From a checkpoint of a small image autoencoder.
Data: trained on photos of arthropod specimens (BIOSCAN-5M), 25.3 epochs.
Rows from block 3 of the encoder of a small image autoencoder, named by matrix and row number. Rows with one number belong to one neuron. Each number is 128 + 24 x the weight over its row's rms, rounded and kept within 0 to 255. All counts start at 0. Numbers have three digits each. After the name is the row's rms in percent of the matrix's.
After each neuron's rows are labels from the 100 images, of 14976, where the neuron reaches its highest value: "strongest on" is what is common among them. Only what is clearly more common there than usual is listed. The data: photos of arthropod specimens (BIOSCAN-5M).
# fc1: MLP up (encoder.blocks.3.mlp.fc1.weight, 768x256), inputs 0-127
# fc2: MLP down (encoder.blocks.3.mlp.fc2.weight, 256x768, transposed), outputs 0-127

fc1.311 088:125108111126146137120118127116152147122117088119120153173110140108147125108124148145102183122165138138099141105131109142108143149121106122133105117138125126177175125136103092124103112158153144098114141155153141157140116141131127135119105099109175163134129089108141116163118127139109159133117103099128151124126091092128161104150094127130132143151127122145135081113131115159073094117166
fc2.311 104:133132102067120112136148134152093121117121165111104128107108146113131094103077138138156139151123140137166137169114105095136133100140127132128179091140099126142113148155086139142157191131133148158115124098083170090113167166104122120150179140135126127132178161138162139141119098117104128128144183114124128111116211115127153133119169156160086126119083139084087141137138134138171132138123
strongest on: order Hymenoptera

fc1.279 095:092088162146121137141126118138136169117169125138114171134102113155126080150126137142134097115143104125123122138168195123159143140119093108115148146182142136094163143145155130113108117158086130104142135132090104098133070127109117113163127135121158076123104116127110130112142133094130133110129164118120119105136172103130131112140127106084152137108113137157121157163122100124168104141096
fc2.279 099:117109117102125180115076098083130109129094127148110089111119176169102150175108125187117104135126084138095144115126098130114104166106099135119099163112133099125121102163174133147128134147189108205160134118122117136128151129148142133156133168105129103122116119141151106139147138133115106131090133101127126089156127125123142079137116099140118131122090124106140127119144131142146155160106
strongest on: order Hymenoptera

fc1.176 100:123148097109148152128117133127134061092149139112114098141123136088103119127083136134182123126123138144156155157081109142149154162144115159115112139129152114170097172169118168150145163132174124093143127144150116105101098133137109170117099134129164119098148146111172096134157137163141101117147127127138137125098148138160142118139096176140102097174112109103103125144111079126146162118131
fc2.176 105:129180116058139123139096126132119137128116164129149115105148088157120107111142132118117086096172163099105072129159110114140110131106127107171141124142084164135143121082080180124094121137150123144116117111150159123096116115156107099105095144141110166157148108156130158111144142098102126134127106146164133153150128130153116128136144102133109121133159122123107126087146157139105141135116
strongest on: order Hymenoptera

fc1.207 075:171129178121122147107128133136140121107100126153162129097148135135120125131132122173141121083134176142098148104123120133166126076081152101120185146094196148122132144096133112127120110127123114119095131127128143138093120138109152150149148114117155151136104090089101148139122153128124123103117142148160132116120083137103165117126095102116147102107138119129117106137130079115148134171147
fc2.207 066:111127098098144141152116070086133129098164153069114098143132122151124126116125147109132124178123124146111112159120092128118193145165088121116148108074110112124127156170134120154100176151096158130114140129144142157162134130149125137097125146164100113127122137113148093111111120124151121153107145102117140172124139138119118102135112140146116098113074128129130129102096136119104141118096
strongest on: order Hymenoptera

fc1.165 102:121112097134131160116154131106115135123135133090123105168133169126134155135125131105168100080125163142130142121117110126088153091099185132121154143135161142122116153138140149150135108090095185125101111169120104127131133137103125103108096190162110097137136148112102141079096089143138134089153149077140105192132096115140102107132138121082108150169176123149136135149159132141085130140115
fc2.165 089:169138099143168093172154135117129147157150124150167141094100123118131115089129105138111148156116126157164114091128167139146136102125105114098108111151111162156122143154157111111124109130172120097156158080125129151125106183115147142126149081119134116146109115125108114150112155091124130142139072146087142162131168119127122176103144134138137154106122138127159126111089124087133156125119
strongest on: order Hymenoptera

fc1.72 102:113140107128180187113159102136128153143138135135142109152147121094131102101105181118116130105110156070166099143162134140115151156118119140142186108106109122110128129151109108138095108123161125140187163111156138097139138138125137090152109150113090109132089137110201109170119130108092128134120094112048143131102140110124149086127117154133064137151140153102162131116176127136131132159150
fc2.72 094:145159142146142074159138162158154097128107115145121162086132144087091106122145162162135134131144098154153156113098160112172126117097095138178058122146163127121087089156085143131173162111132121128132129144118117083144136098158123144125129150092113123154132123170095105123121102169093124127178144172146128135087129121131107187080152141117157147113128135105133092107129164139133075135102
strongest on: order Coleoptera

fc1.379 090:123140110139121132066117139171143113136143113152144142117096108118127137116150121132120106127113138098161086112099166129158100145142127112137113233137122133147121102135122131108139106136120131125149123117162137121136167151130178151134155111053166165160132131139126099139079093123131107134091111155143160145158114115099140107109142109124134100134104154116110163105089148104161117108129
fc2.379 063:125170096137143129144105140111166164103177152151128096179160130134134109116115131126123179103121140082120108087146088134141140119151110141126105089168104106119152109130099102144143092120181141119189077161096141163097088099126090141116125065131143157138114149101165117143136114170097126161133092121128136124111106124125111132141122112100114101167196115110113129116164141143110144128100
strongest on: order Hymenoptera

fc1.170 108:130104090153151151101120143125166123132182148163120156133145115062119126100092113177140130143132147131167104082119140144161112154121098143079130107147134083165090120160109108124127150129129138127123135151164127084105136143151122110154119088086141124093139139117134128178170134148146096118147155114096169139102128112146177123149105164121155150160138100108112116136143122161081166130140
fc2.170 117:121126119125119158131083088112142129115132129139140154147189142147109119123154158119145149141102085119113174160126111130090123146092120159117108164113116169119104117151111179139168133141128086109131135130104105122107146162136131087115170146096126138118152091183105098141139109184165130146138091163108154134152121131112125159112089110156148116114090153148137079146176121129133129080125
strongest on: order Coleoptera

fc1.670 102:117122127141141091170183143145097149102152140161121155125111129171185113098164123155112109188111095125139131109165122133117120130098144136133126141144116122122105092097108145087120081154103180134073162124119128121117112154111132161175137103096109144123151121185102156123085130086134140156162173132121113153139137108150152081141132094088108127119106110156121175129087138135165115129112
fc2.670 090:121100126141155094128122114098182102123099123144133111104160149112133124187140135125125137083151116093059109144174110107167119124155116113147135107122099141162160124097134148150089091155137100066105125135124144091108143144154085123116180081110129125142142121116108141082110106142141117140125085152124127105131136128180137130132120088140119068117156124100148148160179150107129161110118
strongest on: order Hymenoptera

fc1.43 094:072147149136148121141155141131156099140089118141131143075147126090110121150167178132148129106095124127111156089135131130128135136151135093132117140166146127158174116066163130108119150148136119116128118128107112086092145128132143178123096120140120135155137095131139133155144141113118138124108156097143103091113143154140062142143117096106155104116152132097148130122141121146171144110173
fc2.43 088:133101159115138109110122127107119095134105168123113075118141135155099148116104076163117107113151137145164134142104130101056117135128161090114149135124133138160129152107133112120134151129137090157102087123155121142146154138137149133124091154118090143169129119098157100162126145140135135170111074109151096140128141099153090100154135145134138116145133149107159149108122159108118066143131
strongest on: order Hymenoptera

fc1.727 105:115092076112138063086139140101187146128128137094104126119120131136094145178155143138103094151152141128126135116109113121130150090143130104121135133116116159120099140153126105134104132151159134120112156139153142124125103145121147167161101141142105095164109132131130155116119181155158106149111091161069137160065110103108117118126119148124153156110065112110125148123140112129129169123142
fc2.727 112:112163144165118128152148147129112139139134122140110099152130147121144124099126136124150120122090132114126091202122128076117132121150132136150188114150147119164134106108129121137145120121153107146129127102113101112073147123148095160119153100087162150124143110094096082153178114095155166089122148096108118107137134164152161161100174125157133127121160127107121116148166139123146118142141
strongest on: order Hymenoptera

fc1.697 096:129101140137094113124119115163119092149111129100188155112129132093128151119153083146105153130100093164124109127121146126176157128120134097133140111142165103127125110125095103142177110136190149131110128126157111132169169145133128119122108129060131110131159076134145106131133140126150159123111102116122110129074129077160129164146128129114138112132125097103140129129147128118129112135110
fc2.697 094:143106138124141160138131105106152104122141128147075108134140141128142105124129146142128144138169111078098138096154095151121127120135112126135154185167116120091153103108141143084124077117099129126180099164117122158089089135140154143120119103142119181149129180126085153109108143098139134134101135129116167079159107130108109112159109108117132076185131102132116144117112104129134147139100
strongest on: order Hymenoptera

fc1.258 115:087146108130166147141121145116138069104179135141128145136096136096138137104100148160166120145173138146194122130098131133115147153120126156112102116115116128176097155127083130137124158182142102165096136125181134132111130142124145138106109084129112101140117153108114115111148126133072131142132170127122144101099121102162098133146136159132149117135128130109075131132108134089164103173150
fc2.258 110:109148158130139095149167134149127122124113107111111127127140115132177094095145094081115098105116112108112134117127072158168113123093159099137116174115160136071112081144108120154100069141118123138109138136144090168123110124170126130085116152162144141129132141171115122151163126153116148123109178090112141130159123188168120133150112129109108120173140119150146109107104106148121112114137
strongest on: order Coleoptera

fc1.641 104:136112155144104163120098134135152119116118124121143099086096139136082134133160113138106074097150122147099175089112192099124110149131114122119117117163174147129139148153185117108153158090092112102079110119164108146117106140147125127125149149101146109122140124156111118179160151139131129130121166140117131121129111152109127096126121145075153097126173149076124118143116150131146120164131
fc2.641 106:129137142101117139136116173139139140129130123124204138141155148124152113134093140109139164155122157089128105154093068141139125098119132107123089131138115113096142117139160138145108108086141134137151107161130124113133109125150092135097114097108122187123111108154111177128143083138149108138104156111126124159127149150132119105124117115158140163147118102126103128149098102112130139101126
strongest on: order Hymenoptera

fc1.342 080:110135125198128132143155116120159148094102162132108125114131144122112165156161110154108097146125168105125143100146106088118126114137129100147136110141129155128142117127122123160106191109073102143125105145137139117104098101140123138108111087124150143136111095087149134111084126130136155159152118151119178169117112124112114117143144099108125147107138143154122145117125171111119133118076
fc2.342 073:166125117131162127078124137111137106178163106151111132160087113111199118138082093158160130114189122138156122086140093137140121140119099098111102157116130122134146091112117114134125136133100133157122141135126141143105163127122086114168138126132109112153133143131109147171177139169118123139140110084138087125114132154091132125134136142130108127127082121116133109128093098154103122095137
strongest on: order Coleoptera

fc1.734 087:091142106167151143122112090144118125076154119136136135155182163100103152130141130140125145128135142144160144111100085153104108102139069171086127145154138126136128125094144127142143173157115126101162114112118102102144106136137113109135136053115139153142150119151128128129139137151140148149132101112126102171152102143150159126119140116144171137176124159097135140146167093129128141153125
fc2.734 088:146147111122174112152152086173085113174105149097117106117129112146109102162124130160125110107139115102139132161174083139153146148110118147134119132095121171106147131137084152134130117149143118097118107104150187178135092080153128138142129145111163126115109117138080111118133137105119131165119139105148097124105150122149132079138118162132150125121131166113134096173106099113134110095138
strongest on: order Coleoptera

fc1.701 100:121105103138131139095102160155085106124118134123116101107114140097109141107115165135160109116173101100170133163156116150151111088101127148163132131137119175124146146124089135138153164129131182135149099169178142111152118162068156121118118129092132141116107128120106146129135121105110128136124144171149123164157084121127117170089160129121136174100098136060120139128130153112115139117139
fc2.701 125:145116123171167154157164093109148083129141132119138144101112117129131152143129082158131133146093146144102090120136100123134128105149125148095108117161154147109115051159147106152125100130122106150114088123076153119107115077139092176140131108134083135160148104138159150142135146146134133132114095102118096121107116155129099109119107117192115100122135101149163130104127140162104131133167
strongest on: order Hymenoptera