config.yaml
encoder_arch: "vit"
model: "image autoencoder"
dataset: "photos of arthropod specimens (BIOSCAN-5M)"
train_examples: 97500
image_size: 48
crop_scale_min: 0.5
horizontal_flip: true
rotation_deg: 5
bottleneck: "plain"
downsampling_factor: 4
encoder_norm: "layernorm"
encoder_norm_position: "pre"
encoder_activation: "squared_relu"
encoder_mlp_ratio: 3
encoder_head_dim: 64
encoder_fused_qkv: false
encoder_bias: "all"
encoder_qk_norm: false
encoder_layer_scale_init: 1.0
encoder_parallel_block: false
encoder_inner_norm: false
encoder_drop_path: 0.1
encoder_patch_size: [4, 4]
encoder_conv_stem: false
encoder_layers: 10
encoder_width: 256
encoder_positions: "learned"
encoder_register_tokens: 4
loss: "l1"
latent_channels: 4
decoder_norm: "groupnorm"
decoder_activation: "gelu"
decoder_weight_standardization: false
decoder_widths: [32, 32, 64]
decoder_blocks_per_level: 1
decoder_block: "basic"
decoder_attention: false
decoder_upsampling: "pixel_shuffle"
init: "torch_default"
residual_init: "none"
optimizer: "muon"
muon_scale: "original"
learning_rate: 0.0084
momentum: 0.95
nesterov: true
orthogonalizer: "newton_schulz_5"
adamw_lr_other_params: 0.0013
max_grad_norm: 3.0
max_steps: 19300
batch_size: 128
epochs: 25.3
lr_schedule: "linear"
final_lr_fraction: 0.01
warmup_steps: 960
weight_decay: 0.05
adamw_weight_decay_other_params: 0
Rows from block 3 of the encoder of a small image autoencoder, named by matrix and row number. Rows with one number belong to one neuron. Each number is 50 + 10 x the weight over its row's rms, rounded and kept within 0 to 99. All counts start at 0.
After each neuron's rows are labels from the 100 images, of 14976, where the neuron reaches its highest value: "strongest on" is what is common among them; "patch colour" is the nearest of a few named colours to the mean colour under the peak. Only what is clearly more common there than usual is listed. The data: photos of arthropod specimens (BIOSCAN-5M).
# fc1: MLP up (encoder.blocks.3.mlp.fc1.weight, 768x256), inputs 0-127
# fc2: MLP down (encoder.blocks.3.mlp.fc2.weight, 256x768, transposed), outputs 0-127

fc1.375:51 50 67 30 63 42 39 49 46 52 26 53 38 31 39 35 61 54 41 56 46 49 49 57 52 57 50 53 34 48 47 70 51 70 56 59 34 58 46 45 43 80 62 59 49 51 44 48 66 49 46 67 39 49 52 47 59 60 45 55 45 40 52 44 31 41 42 63 49 61 49 43 46 42 46 51 62 45 58 45 43 49 46 42 47 65 55 42 67 38 46 52 57 40 37 48 42 45 56 53 51 53 35 60 50 61 50 44 51 20 44 63 47 49 46 39 43 38 42 44 42 46 38 31 61 60 56 40
fc2.375:42 28 47 60 44 55 60 64 66 60 56 52 48 58 44 54 38 49 51 69 34 60 42 57 39 48 46 61 56 47 54 45 74 49 47 53 58 44 58 62 47 50 61 46 41 76 43 35 63 53 59 36 55 47 56 53 39 38 50 34 63 32 48 53 67 62 62 36 33 44 45 53 47 59 38 54 45 54 58 55 36 46 57 37 39 60 43 65 42 44 53 42 59 49 34 55 50 59 60 41 50 53 63 41 67 45 62 61 49 47 44 56 58 54 48 59 44 51 61 19 59 60 54 44 52 48 24 56
strongest on: order Coleoptera
patch colour: pink

fc1.743:50 53 34 55 60 50 62 69 40 66 47 53 35 55 31 40 43 72 44 51 65 49 68 51 44 61 34 66 51 42 40 57 41 51 70 56 44 46 36 49 52 56 46 63 61 42 43 63 50 63 55 50 40 55 50 45 49 33 59 55 40 68 50 44 51 34 49 49 68 55 40 40 32 46 40 31 56 64 65 56 41 48 58 52 62 38 66 60 44 66 63 40 50 63 60 39 70 68 56 65 51 51 46 57 35 51 33 49 50 54 34 38 53 46 56 37 51 41 43 66 60 48 43 42 60 59 37 56
fc2.743:43 66 45 55 45 46 35 50 40 37 54 41 47 38 54 58 46 29 45 49 46 52 63 52 64 52 56 45 47 60 36 51 41 51 45 40 42 63 68 55 43 48 54 62 48 35 54 51 43 51 47 39 61 55 45 38 32 55 53 56 43 54 48 49 46 48 65 45 35 68 57 68 49 56 53 38 53 50 72 40 60 45 44 42 47 54 36 52 67 49 30 53 44 54 44 36 65 45 53 46 31 50 45 51 39 51 48 47 41 38 65 32 52 57 25 55 43 34 65 61 39 71 70 47 43 61 58 42
strongest on: order Hymenoptera
patch colour: brown; grey

fc1.620:53 68 26 37 47 55 44 62 63 62 53 51 61 32 44 41 52 46 52 55 40 53 32 54 64 32 56 49 65 42 40 50 77 60 63 37 56 68 45 38 45 61 44 43 39 53 38 52 44 28 58 48 27 51 56 29 57 60 37 39 41 42 53 54 56 43 49 56 45 52 55 56 46 46 55 40 48 50 36 55 39 52 53 50 52 53 47 41 29 45 67 60 59 45 77 52 54 58 53 42 46 47 45 73 53 61 55 53 45 66 51 62 56 41 52 51 77 42 45 29 44 56 45 54 40 57 49 35
fc2.620:50 69 37 53 60 68 57 47 48 38 33 55 53 59 59 39 55 38 61 48 41 37 48 42 42 45 63 46 54 54 59 32 57 49 44 38 47 54 49 42 39 48 34 59 55 59 45 50 50 61 50 51 67 57 42 53 47 69 59 59 48 61 51 53 52 59 43 51 48 43 56 58 27 49 50 66 50 56 50 35 51 41 50 50 40 61 50 54 42 62 41 45 46 54 47 66 32 35 49 55 44 40 68 45 40 42 49 51 49 54 62 45 62 45 50 48 42 55 49 61 76 47 42 44 46 55 56 64
strongest on: order Hymenoptera
patch colour: grey

fc1.517:51 62 54 46 62 53 63 46 43 34 35 39 44 66 41 59 66 40 57 49 65 49 42 65 66 37 52 64 48 48 40 33 50 48 49 43 57 42 47 71 64 39 53 52 61 58 41 59 70 48 62 54 50 43 54 60 52 58 38 46 40 39 58 57 41 46 46 37 67 51 56 46 50 45 53 62 81 50 51 39 54 37 55 40 58 50 61 51 70 47 55 44 52 46 42 49 55 46 51 55 22 30 42 43 75 45 37 59 50 62 60 65 54 48 60 48 54 39 51 59 36 35 38 19 66 48 42 50
fc2.517:59 57 58 49 36 43 41 46 43 46 48 50 55 57 48 40 53 62 53 37 44 35 50 44 53 42 53 59 48 51 65 44 56 52 60 56 73 49 56 52 52 54 50 63 33 45 49 43 32 57 56 52 43 42 59 48 60 66 30 41 51 35 45 44 57 50 67 74 38 66 49 56 52 45 59 59 53 46 61 48 62 53 51 58 54 51 38 38 47 60 44 42 38 61 36 42 50 57 44 47 36 55 52 64 53 52 55 40 47 49 53 47 44 52 45 65 48 54 35 66 50 45 45 68 48 48 50 50
strongest on: order Hymenoptera
patch colour: grey

fc1.210:57 28 56 51 39 39 49 58 52 37 49 51 49 50 51 32 45 40 56 40 42 52 47 59 34 29 42 56 56 31 52 40 81 50 63 55 33 49 43 38 47 47 30 57 59 45 51 64 49 67 75 61 39 47 62 41 58 40 50 54 61 53 56 59 69 34 40 58 52 70 44 52 52 66 54 56 56 49 35 47 57 42 50 66 55 53 68 47 47 44 60 36 48 32 51 49 65 43 45 32 50 54 39 49 61 52 49 69 54 57 59 39 37 34 55 51 39 39 53 34 51 57 52 46 42 58 45 59
fc2.210:43 55 50 51 60 62 46 43 54 54 59 53 54 54 49 49 60 41 63 73 47 36 44 45 56 51 38 50 56 46 57 62 27 51 43 51 65 45 36 67 60 45 77 43 35 65 45 59 43 62 41 49 52 53 24 46 42 49 48 46 36 45 47 29 46 53 53 46 35 28 56 45 49 36 49 43 54 47 62 47 34 63 56 48 42 53 26 57 51 50 25 56 44 36 61 48 40 47 58 48 50 26 70 48 43 38 62 45 43 46 49 62 52 37 56 47 58 55 44 59 61 62 37 66 66 33 56 33
strongest on: order Hymenoptera
patch colour: brown; grey

fc1.760:50 76 64 68 36 45 49 65 40 58 62 60 39 52 52 59 39 64 40 34 59 55 63 38 57 65 33 58 56 42 52 62 41 44 52 46 54 58 43 62 50 63 64 44 56 36 58 73 50 49 37 42 47 52 45 40 46 52 49 39 28 43 72 62 45 31 64 55 28 58 56 33 55 58 46 49 30 50 65 53 26 45 52 55 43 47 59 51 56 54 58 47 43 56 35 52 63 49 58 29 53 39 53 45 42 69 55 55 46 40 26 51 61 32 42 36 54 45 74 62 58 45 39 46 60 52 57 38
fc2.760:51 42 40 45 57 44 56 46 36 37 51 56 58 39 36 36 51 49 51 42 60 41 42 53 52 39 58 60 41 30 44 48 61 65 60 51 45 63 70 55 59 41 29 64 51 57 60 59 42 42 53 48 44 38 62 45 59 65 26 37 55 55 47 62 68 55 47 37 58 62 43 53 44 39 43 59 31 62 72 53 52 42 43 48 52 51 56 57 58 44 51 68 48 65 51 53 62 53 38 50 40 32 39 54 55 37 27 47 39 54 47 44 48 60 37 51 43 34 76 28 50 61 37 54 42 51 53 64
strongest on: order Hymenoptera
patch colour: brown; black

fc1.273:54 43 42 48 48 39 35 35 56 57 38 51 52 40 65 35 54 56 33 50 55 31 49 59 52 43 56 47 32 52 61 49 46 31 34 51 52 49 54 45 41 52 52 52 43 60 61 45 35 38 40 46 47 47 48 58 48 67 50 36 73 63 46 51 49 72 61 43 47 78 50 44 39 50 42 46 60 49 44 34 62 43 39 59 66 62 63 41 50 57 53 50 59 53 58 42 40 42 41 35 41 30 51 45 54 39 39 55 63 47 48 48 54 62 45 57 44 65 67 37 43 53 51 48 60 67 55 45
fc2.273:50 54 53 48 66 41 73 53 53 53 36 53 75 42 46 50 22 69 24 53 56 50 59 38 39 38 53 48 36 50 64 37 39 53 51 53 50 45 55 33 42 45 45 45 64 57 47 49 53 62 48 80 43 42 47 57 65 38 42 54 60 47 41 46 61 56 51 35 48 55 54 50 64 68 42 58 33 44 68 42 39 65 41 52 53 42 65 58 49 66 45 37 35 55 42 43 56 38 50 27 74 52 41 66 47 43 44 57 52 55 54 44 47 50 52 55 57 57 60 37 45 37 59 61 28 52 48 51
strongest on: order Hemiptera
patch colour: grey

fc1.188:52 29 46 60 81 49 51 53 45 61 46 59 44 41 45 46 33 49 45 50 49 36 36 46 44 47 51 56 50 35 29 57 41 53 42 70 51 52 49 50 29 47 51 46 36 72 56 43 52 52 61 54 39 33 36 79 43 51 48 53 57 46 59 38 52 53 62 37 37 64 49 42 38 59 56 41 64 39 52 55 50 45 55 73 75 60 34 63 65 55 39 53 41 78 51 51 43 50 44 53 41 49 53 59 42 47 57 46 55 56 42 38 47 62 44 37 36 30 56 49 66 51 45 72 52 61 57 47
fc2.188:51 59 43 52 47 51 69 59 41 54 56 57 53 50 55 58 54 47 33 60 44 44 40 39 59 50 32 31 46 47 49 50 59 73 54 69 49 47 62 31 67 57 58 66 51 58 62 51 58 59 39 47 38 36 45 35 66 51 37 45 41 64 59 42 57 34 40 51 51 53 50 39 60 68 44 43 42 50 41 49 51 57 60 54 56 38 69 46 69 46 62 44 46 41 69 54 49 53 51 64 50 59 42 58 60 50 43 43 49 48 46 50 53 64 50 37 48 36 33 54 63 55 64 47 48 40 50 34
strongest on: order Hemiptera
patch colour: grey

fc1.639:43 57 38 55 54 46 46 68 49 55 44 51 50 68 52 36 53 32 52 51 49 58 46 33 60 60 70 72 56 58 54 51 53 46 54 37 68 46 51 61 60 41 49 56 47 56 35 46 47 35 54 68 45 67 45 59 61 56 54 44 37 59 40 33 45 51 39 44 52 47 31 53 43 58 53 34 40 60 61 38 59 70 47 44 58 56 64 54 51 37 64 50 60 38 62 57 45 51 55 50 29 48 43 45 72 65 58 52 38 64 35 49 41 52 66 60 71 48 54 76 69 40 44 50 49 43 39 49
fc2.639:67 53 58 50 67 47 50 52 49 63 45 62 39 57 41 52 48 63 50 34 50 29 68 56 47 39 30 36 68 59 47 38 66 44 43 53 45 29 47 37 37 54 49 53 39 28 60 63 54 62 65 44 59 35 63 35 50 45 39 53 40 46 64 52 53 51 38 53 52 53 70 60 43 49 60 45 54 38 47 51 59 46 57 50 36 47 50 39 27 71 50 48 46 43 42 60 47 47 51 57 52 66 43 64 46 55 55 57 64 57 74 61 49 37 40 48 39 59 51 38 42 44 44 44 49 54 54 84
strongest on: order Coleoptera
patch colour: white

fc1.248:50 71 51 46 50 53 46 48 50 63 53 61 54 48 48 50 58 52 40 41 55 26 45 58 46 54 54 42 41 50 40 49 62 45 58 48 48 45 64 47 52 55 50 49 37 41 42 44 35 61 24 49 50 28 48 54 32 47 53 39 49 34 81 50 51 57 68 40 66 50 46 55 49 57 51 58 52 40 35 35 40 47 51 45 51 62 43 50 41 73 65 45 42 81 47 52 62 41 53 37 37 63 43 38 43 37 48 53 49 57 51 50 54 56 41 41 26 44 34 40 54 39 42 58 38 61 45 46
fc2.248:50 64 51 60 43 58 55 56 52 42 58 49 45 62 47 61 72 37 59 53 43 53 33 48 35 73 42 44 53 51 53 61 49 61 37 45 53 56 58 49 63 57 67 48 48 49 45 48 47 55 57 47 29 63 54 46 44 44 42 45 42 51 42 38 28 37 34 62 52 45 55 59 46 43 40 40 47 47 51 65 38 49 55 34 50 48 34 40 47 40 40 49 48 37 38 49 45 55 51 74 35 46 49 45 42 52 63 44 33 51 51 58 57 55 50 49 62 62 54 51 57 76 49 36 56 49 52 39
strongest on: order Hemiptera
patch colour: grey

fc1.367:48 44 43 48 40 63 66 62 47 55 56 50 48 60 52 62 43 47 58 37 62 56 38 47 50 67 53 43 32 52 40 55 46 43 57 35 51 44 38 59 41 52 52 48 51 40 40 58 57 53 42 48 49 36 63 56 38 42 52 42 41 59 37 49 43 46 69 70 38 58 45 57 51 69 36 71 46 65 71 40 65 56 36 55 42 49 50 42 69 52 35 55 65 62 66 32 64 56 55 50 49 44 50 52 41 56 51 52 60 55 45 36 31 53 71 38 51 57 76 68 53 38 46 44 44 63 43 33
fc2.367:57 45 56 55 53 33 49 61 42 44 39 52 44 45 51 25 46 47 40 62 56 66 55 39 41 51 49 45 54 50 64 46 76 30 38 42 63 54 38 61 55 54 47 39 62 66 43 60 35 58 52 73 44 52 49 21 40 57 58 55 45 44 55 51 55 58 43 36 50 77 43 56 60 63 64 47 39 57 54 48 31 59 51 53 52 37 72 59 48 45 58 53 34 55 62 60 53 35 40 62 44 61 44 56 47 44 34 56 37 54 40 36 59 63 38 53 46 54 60 48 43 50 46 36 38 49 44 55
strongest on: order Hymenoptera
patch colour: brown; black

fc1.227:57 54 61 60 58 57 58 56 49 31 50 34 41 41 46 52 56 60 37 53 62 33 49 39 42 41 62 52 42 47 30 60 35 42 55 54 65 53 64 51 53 43 62 56 61 71 60 50 53 56 38 50 45 44 57 67 69 66 62 52 36 48 58 65 50 61 54 51 46 60 37 47 46 56 45 49 32 35 54 56 60 50 64 37 38 70 49 72 66 56 55 63 48 44 65 47 47 40 58 54 54 36 49 41 51 71 49 39 49 53 49 45 56 38 43 63 52 50 55 38 47 51 75 63 47 34 57 48
fc2.227:57 39 54 44 48 59 69 39 50 75 42 45 54 45 46 67 51 46 50 49 41 46 41 71 48 41 42 63 39 60 51 48 50 58 55 41 38 44 44 52 33 68 41 59 70 42 43 52 25 50 59 41 52 56 50 43 45 45 74 55 60 40 51 30 53 56 39 40 40 60 60 58 53 54 44 62 57 52 56 48 41 56 35 46 45 51 27 30 45 49 57 26 54 50 46 59 49 64 48 37 57 58 33 77 46 44 54 46 57 63 64 67 54 60 48 38 50 48 36 47 58 51 48 47 54 64 43 63
strongest on: order Hymenoptera
patch colour: white

fc1.47:42 64 76 54 49 34 46 47 36 63 38 45 46 50 51 49 59 53 39 48 56 60 64 35 55 56 36 59 63 23 62 27 49 73 61 46 35 61 44 51 48 56 42 46 54 31 54 43 62 44 44 55 39 40 53 42 49 56 46 60 29 53 58 78 46 21 53 48 30 49 45 49 44 75 64 50 66 52 53 48 48 62 56 63 71 45 55 58 42 48 35 59 42 51 50 38 52 73 51 50 36 44 56 50 39 65 50 43 56 46 36 27 50 35 40 32 61 57 50 43 44 44 49 47 57 56 49 39
fc2.47:28 51 61 55 64 40 51 58 47 54 62 51 66 50 51 44 51 40 46 62 53 48 46 65 50 52 54 60 43 54 30 52 58 43 40 51 37 56 50 46 46 37 50 56 46 43 53 69 46 64 41 63 64 54 37 35 51 46 48 30 39 65 55 44 45 39 64 56 51 57 46 44 74 59 44 61 59 54 84 57 47 42 46 62 46 40 55 47 48 56 40 62 42 44 44 62 48 42 58 70 52 26 41 64 41 39 49 53 35 53 28 55 48 48 46 57 31 43 76 50 39 64 40 50 77 69 44 54
strongest on: order Hymenoptera
patch colour: brown

fc1.619:50 53 57 46 58 46 73 38 37 31 44 50 61 75 59 51 40 44 60 43 56 41 66 56 48 52 58 40 48 49 62 64 43 62 38 48 57 60 42 90 49 70 35 44 54 55 62 71 67 57 44 59 45 53 60 38 45 59 54 45 48 42 14 50 42 52 36 28 40 35 27 39 46 47 45 45 39 48 37 50 49 51 47 51 50 61 68 53 58 65 73 54 33 51 54 43 64 49 43 40 62 41 32 67 59 50 49 54 44 62 33 63 55 52 43 41 52 59 57 64 59 39 43 49 51 61 43 26
fc2.619:60 35 38 55 56 51 45 50 42 37 42 59 64 59 54 55 44 42 47 44 44 44 44 56 45 47 64 55 57 31 43 45 27 49 56 65 68 38 47 66 43 61 82 51 30 40 48 48 60 53 54 34 41 61 66 63 51 46 48 44 47 47 50 43 52 58 67 65 55 42 63 63 57 48 61 48 44 53 42 53 41 54 48 45 38 58 41 54 43 55 29 64 50 56 44 39 47 38 39 25 45 49 63 54 55 41 46 54 66 30 48 49 49 56 61 37 51 44 52 56 55 53 32 49 59 46 48 41
strongest on: order Hymenoptera
patch colour: grey

fc1.444:38 58 49 33 57 69 55 25 51 57 64 49 45 72 38 58 51 45 38 47 70 52 56 74 50 60 50 54 59 34 53 59 56 45 50 56 41 41 52 41 44 68 58 45 53 43 50 51 62 63 59 55 37 59 57 40 39 40 58 40 48 49 46 61 57 57 47 40 28 43 36 48 57 59 35 60 48 48 46 58 37 55 67 62 59 56 69 52 45 43 43 38 60 58 55 44 48 62 39 48 38 70 38 67 47 64 42 43 52 46 32 40 48 46 63 39 52 73 45 59 67 32 53 49 39 65 40 31
fc2.444:69 58 71 59 52 40 44 52 63 43 51 50 47 55 36 36 69 41 69 48 48 57 49 65 43 49 61 44 51 68 36 54 53 53 41 46 66 36 52 57 52 49 49 75 31 37 56 67 30 46 56 21 42 48 56 59 48 32 50 55 53 54 48 51 34 47 66 56 61 58 53 51 44 42 65 40 58 50 50 43 38 49 53 42 46 50 25 34 45 45 39 46 40 51 35 46 52 58 58 61 37 30 49 51 62 32 55 60 34 56 54 50 71 46 44 69 55 35 63 60 51 42 41 28 62 52 54 37
strongest on: order Hymenoptera
patch colour: brown

fc1.50:62 53 48 57 53 60 43 59 66 47 38 31 58 44 62 49 53 76 55 42 43 42 53 46 48 51 50 60 54 55 38 47 46 46 44 39 64 61 54 46 50 60 50 45 38 38 47 46 46 61 64 39 59 47 58 43 48 40 49 55 34 31 38 53 46 54 58 57 39 45 46 47 45 39 44 39 55 43 46 55 42 52 69 42 63 37 51 67 52 47 42 65 57 33 60 46 43 53 40 30 27 42 40 52 63 61 54 49 68 66 37 67 60 42 29 60 41 74 55 46 38 47 56 46 50 48 69 50
fc2.50:39 44 51 50 49 51 59 42 34 60 46 45 63 57 45 29 38 53 43 54 53 45 43 61 49 55 47 38 50 39 71 54 53 53 56 62 47 28 41 45 56 52 58 62 52 36 55 46 57 44 41 41 51 47 50 66 67 67 47 30 63 65 60 28 60 64 45 58 69 47 50 51 54 47 63 57 44 49 50 48 51 54 38 45 52 59 49 37 59 43 54 45 55 61 41 50 48 53 66 78 67 44 46 36 41 56 63 50 38 32 56 38 45 47 80 53 47 41 52 51 51 48 56 58 47 41 30 60
strongest on: order Diptera
patch colour: grey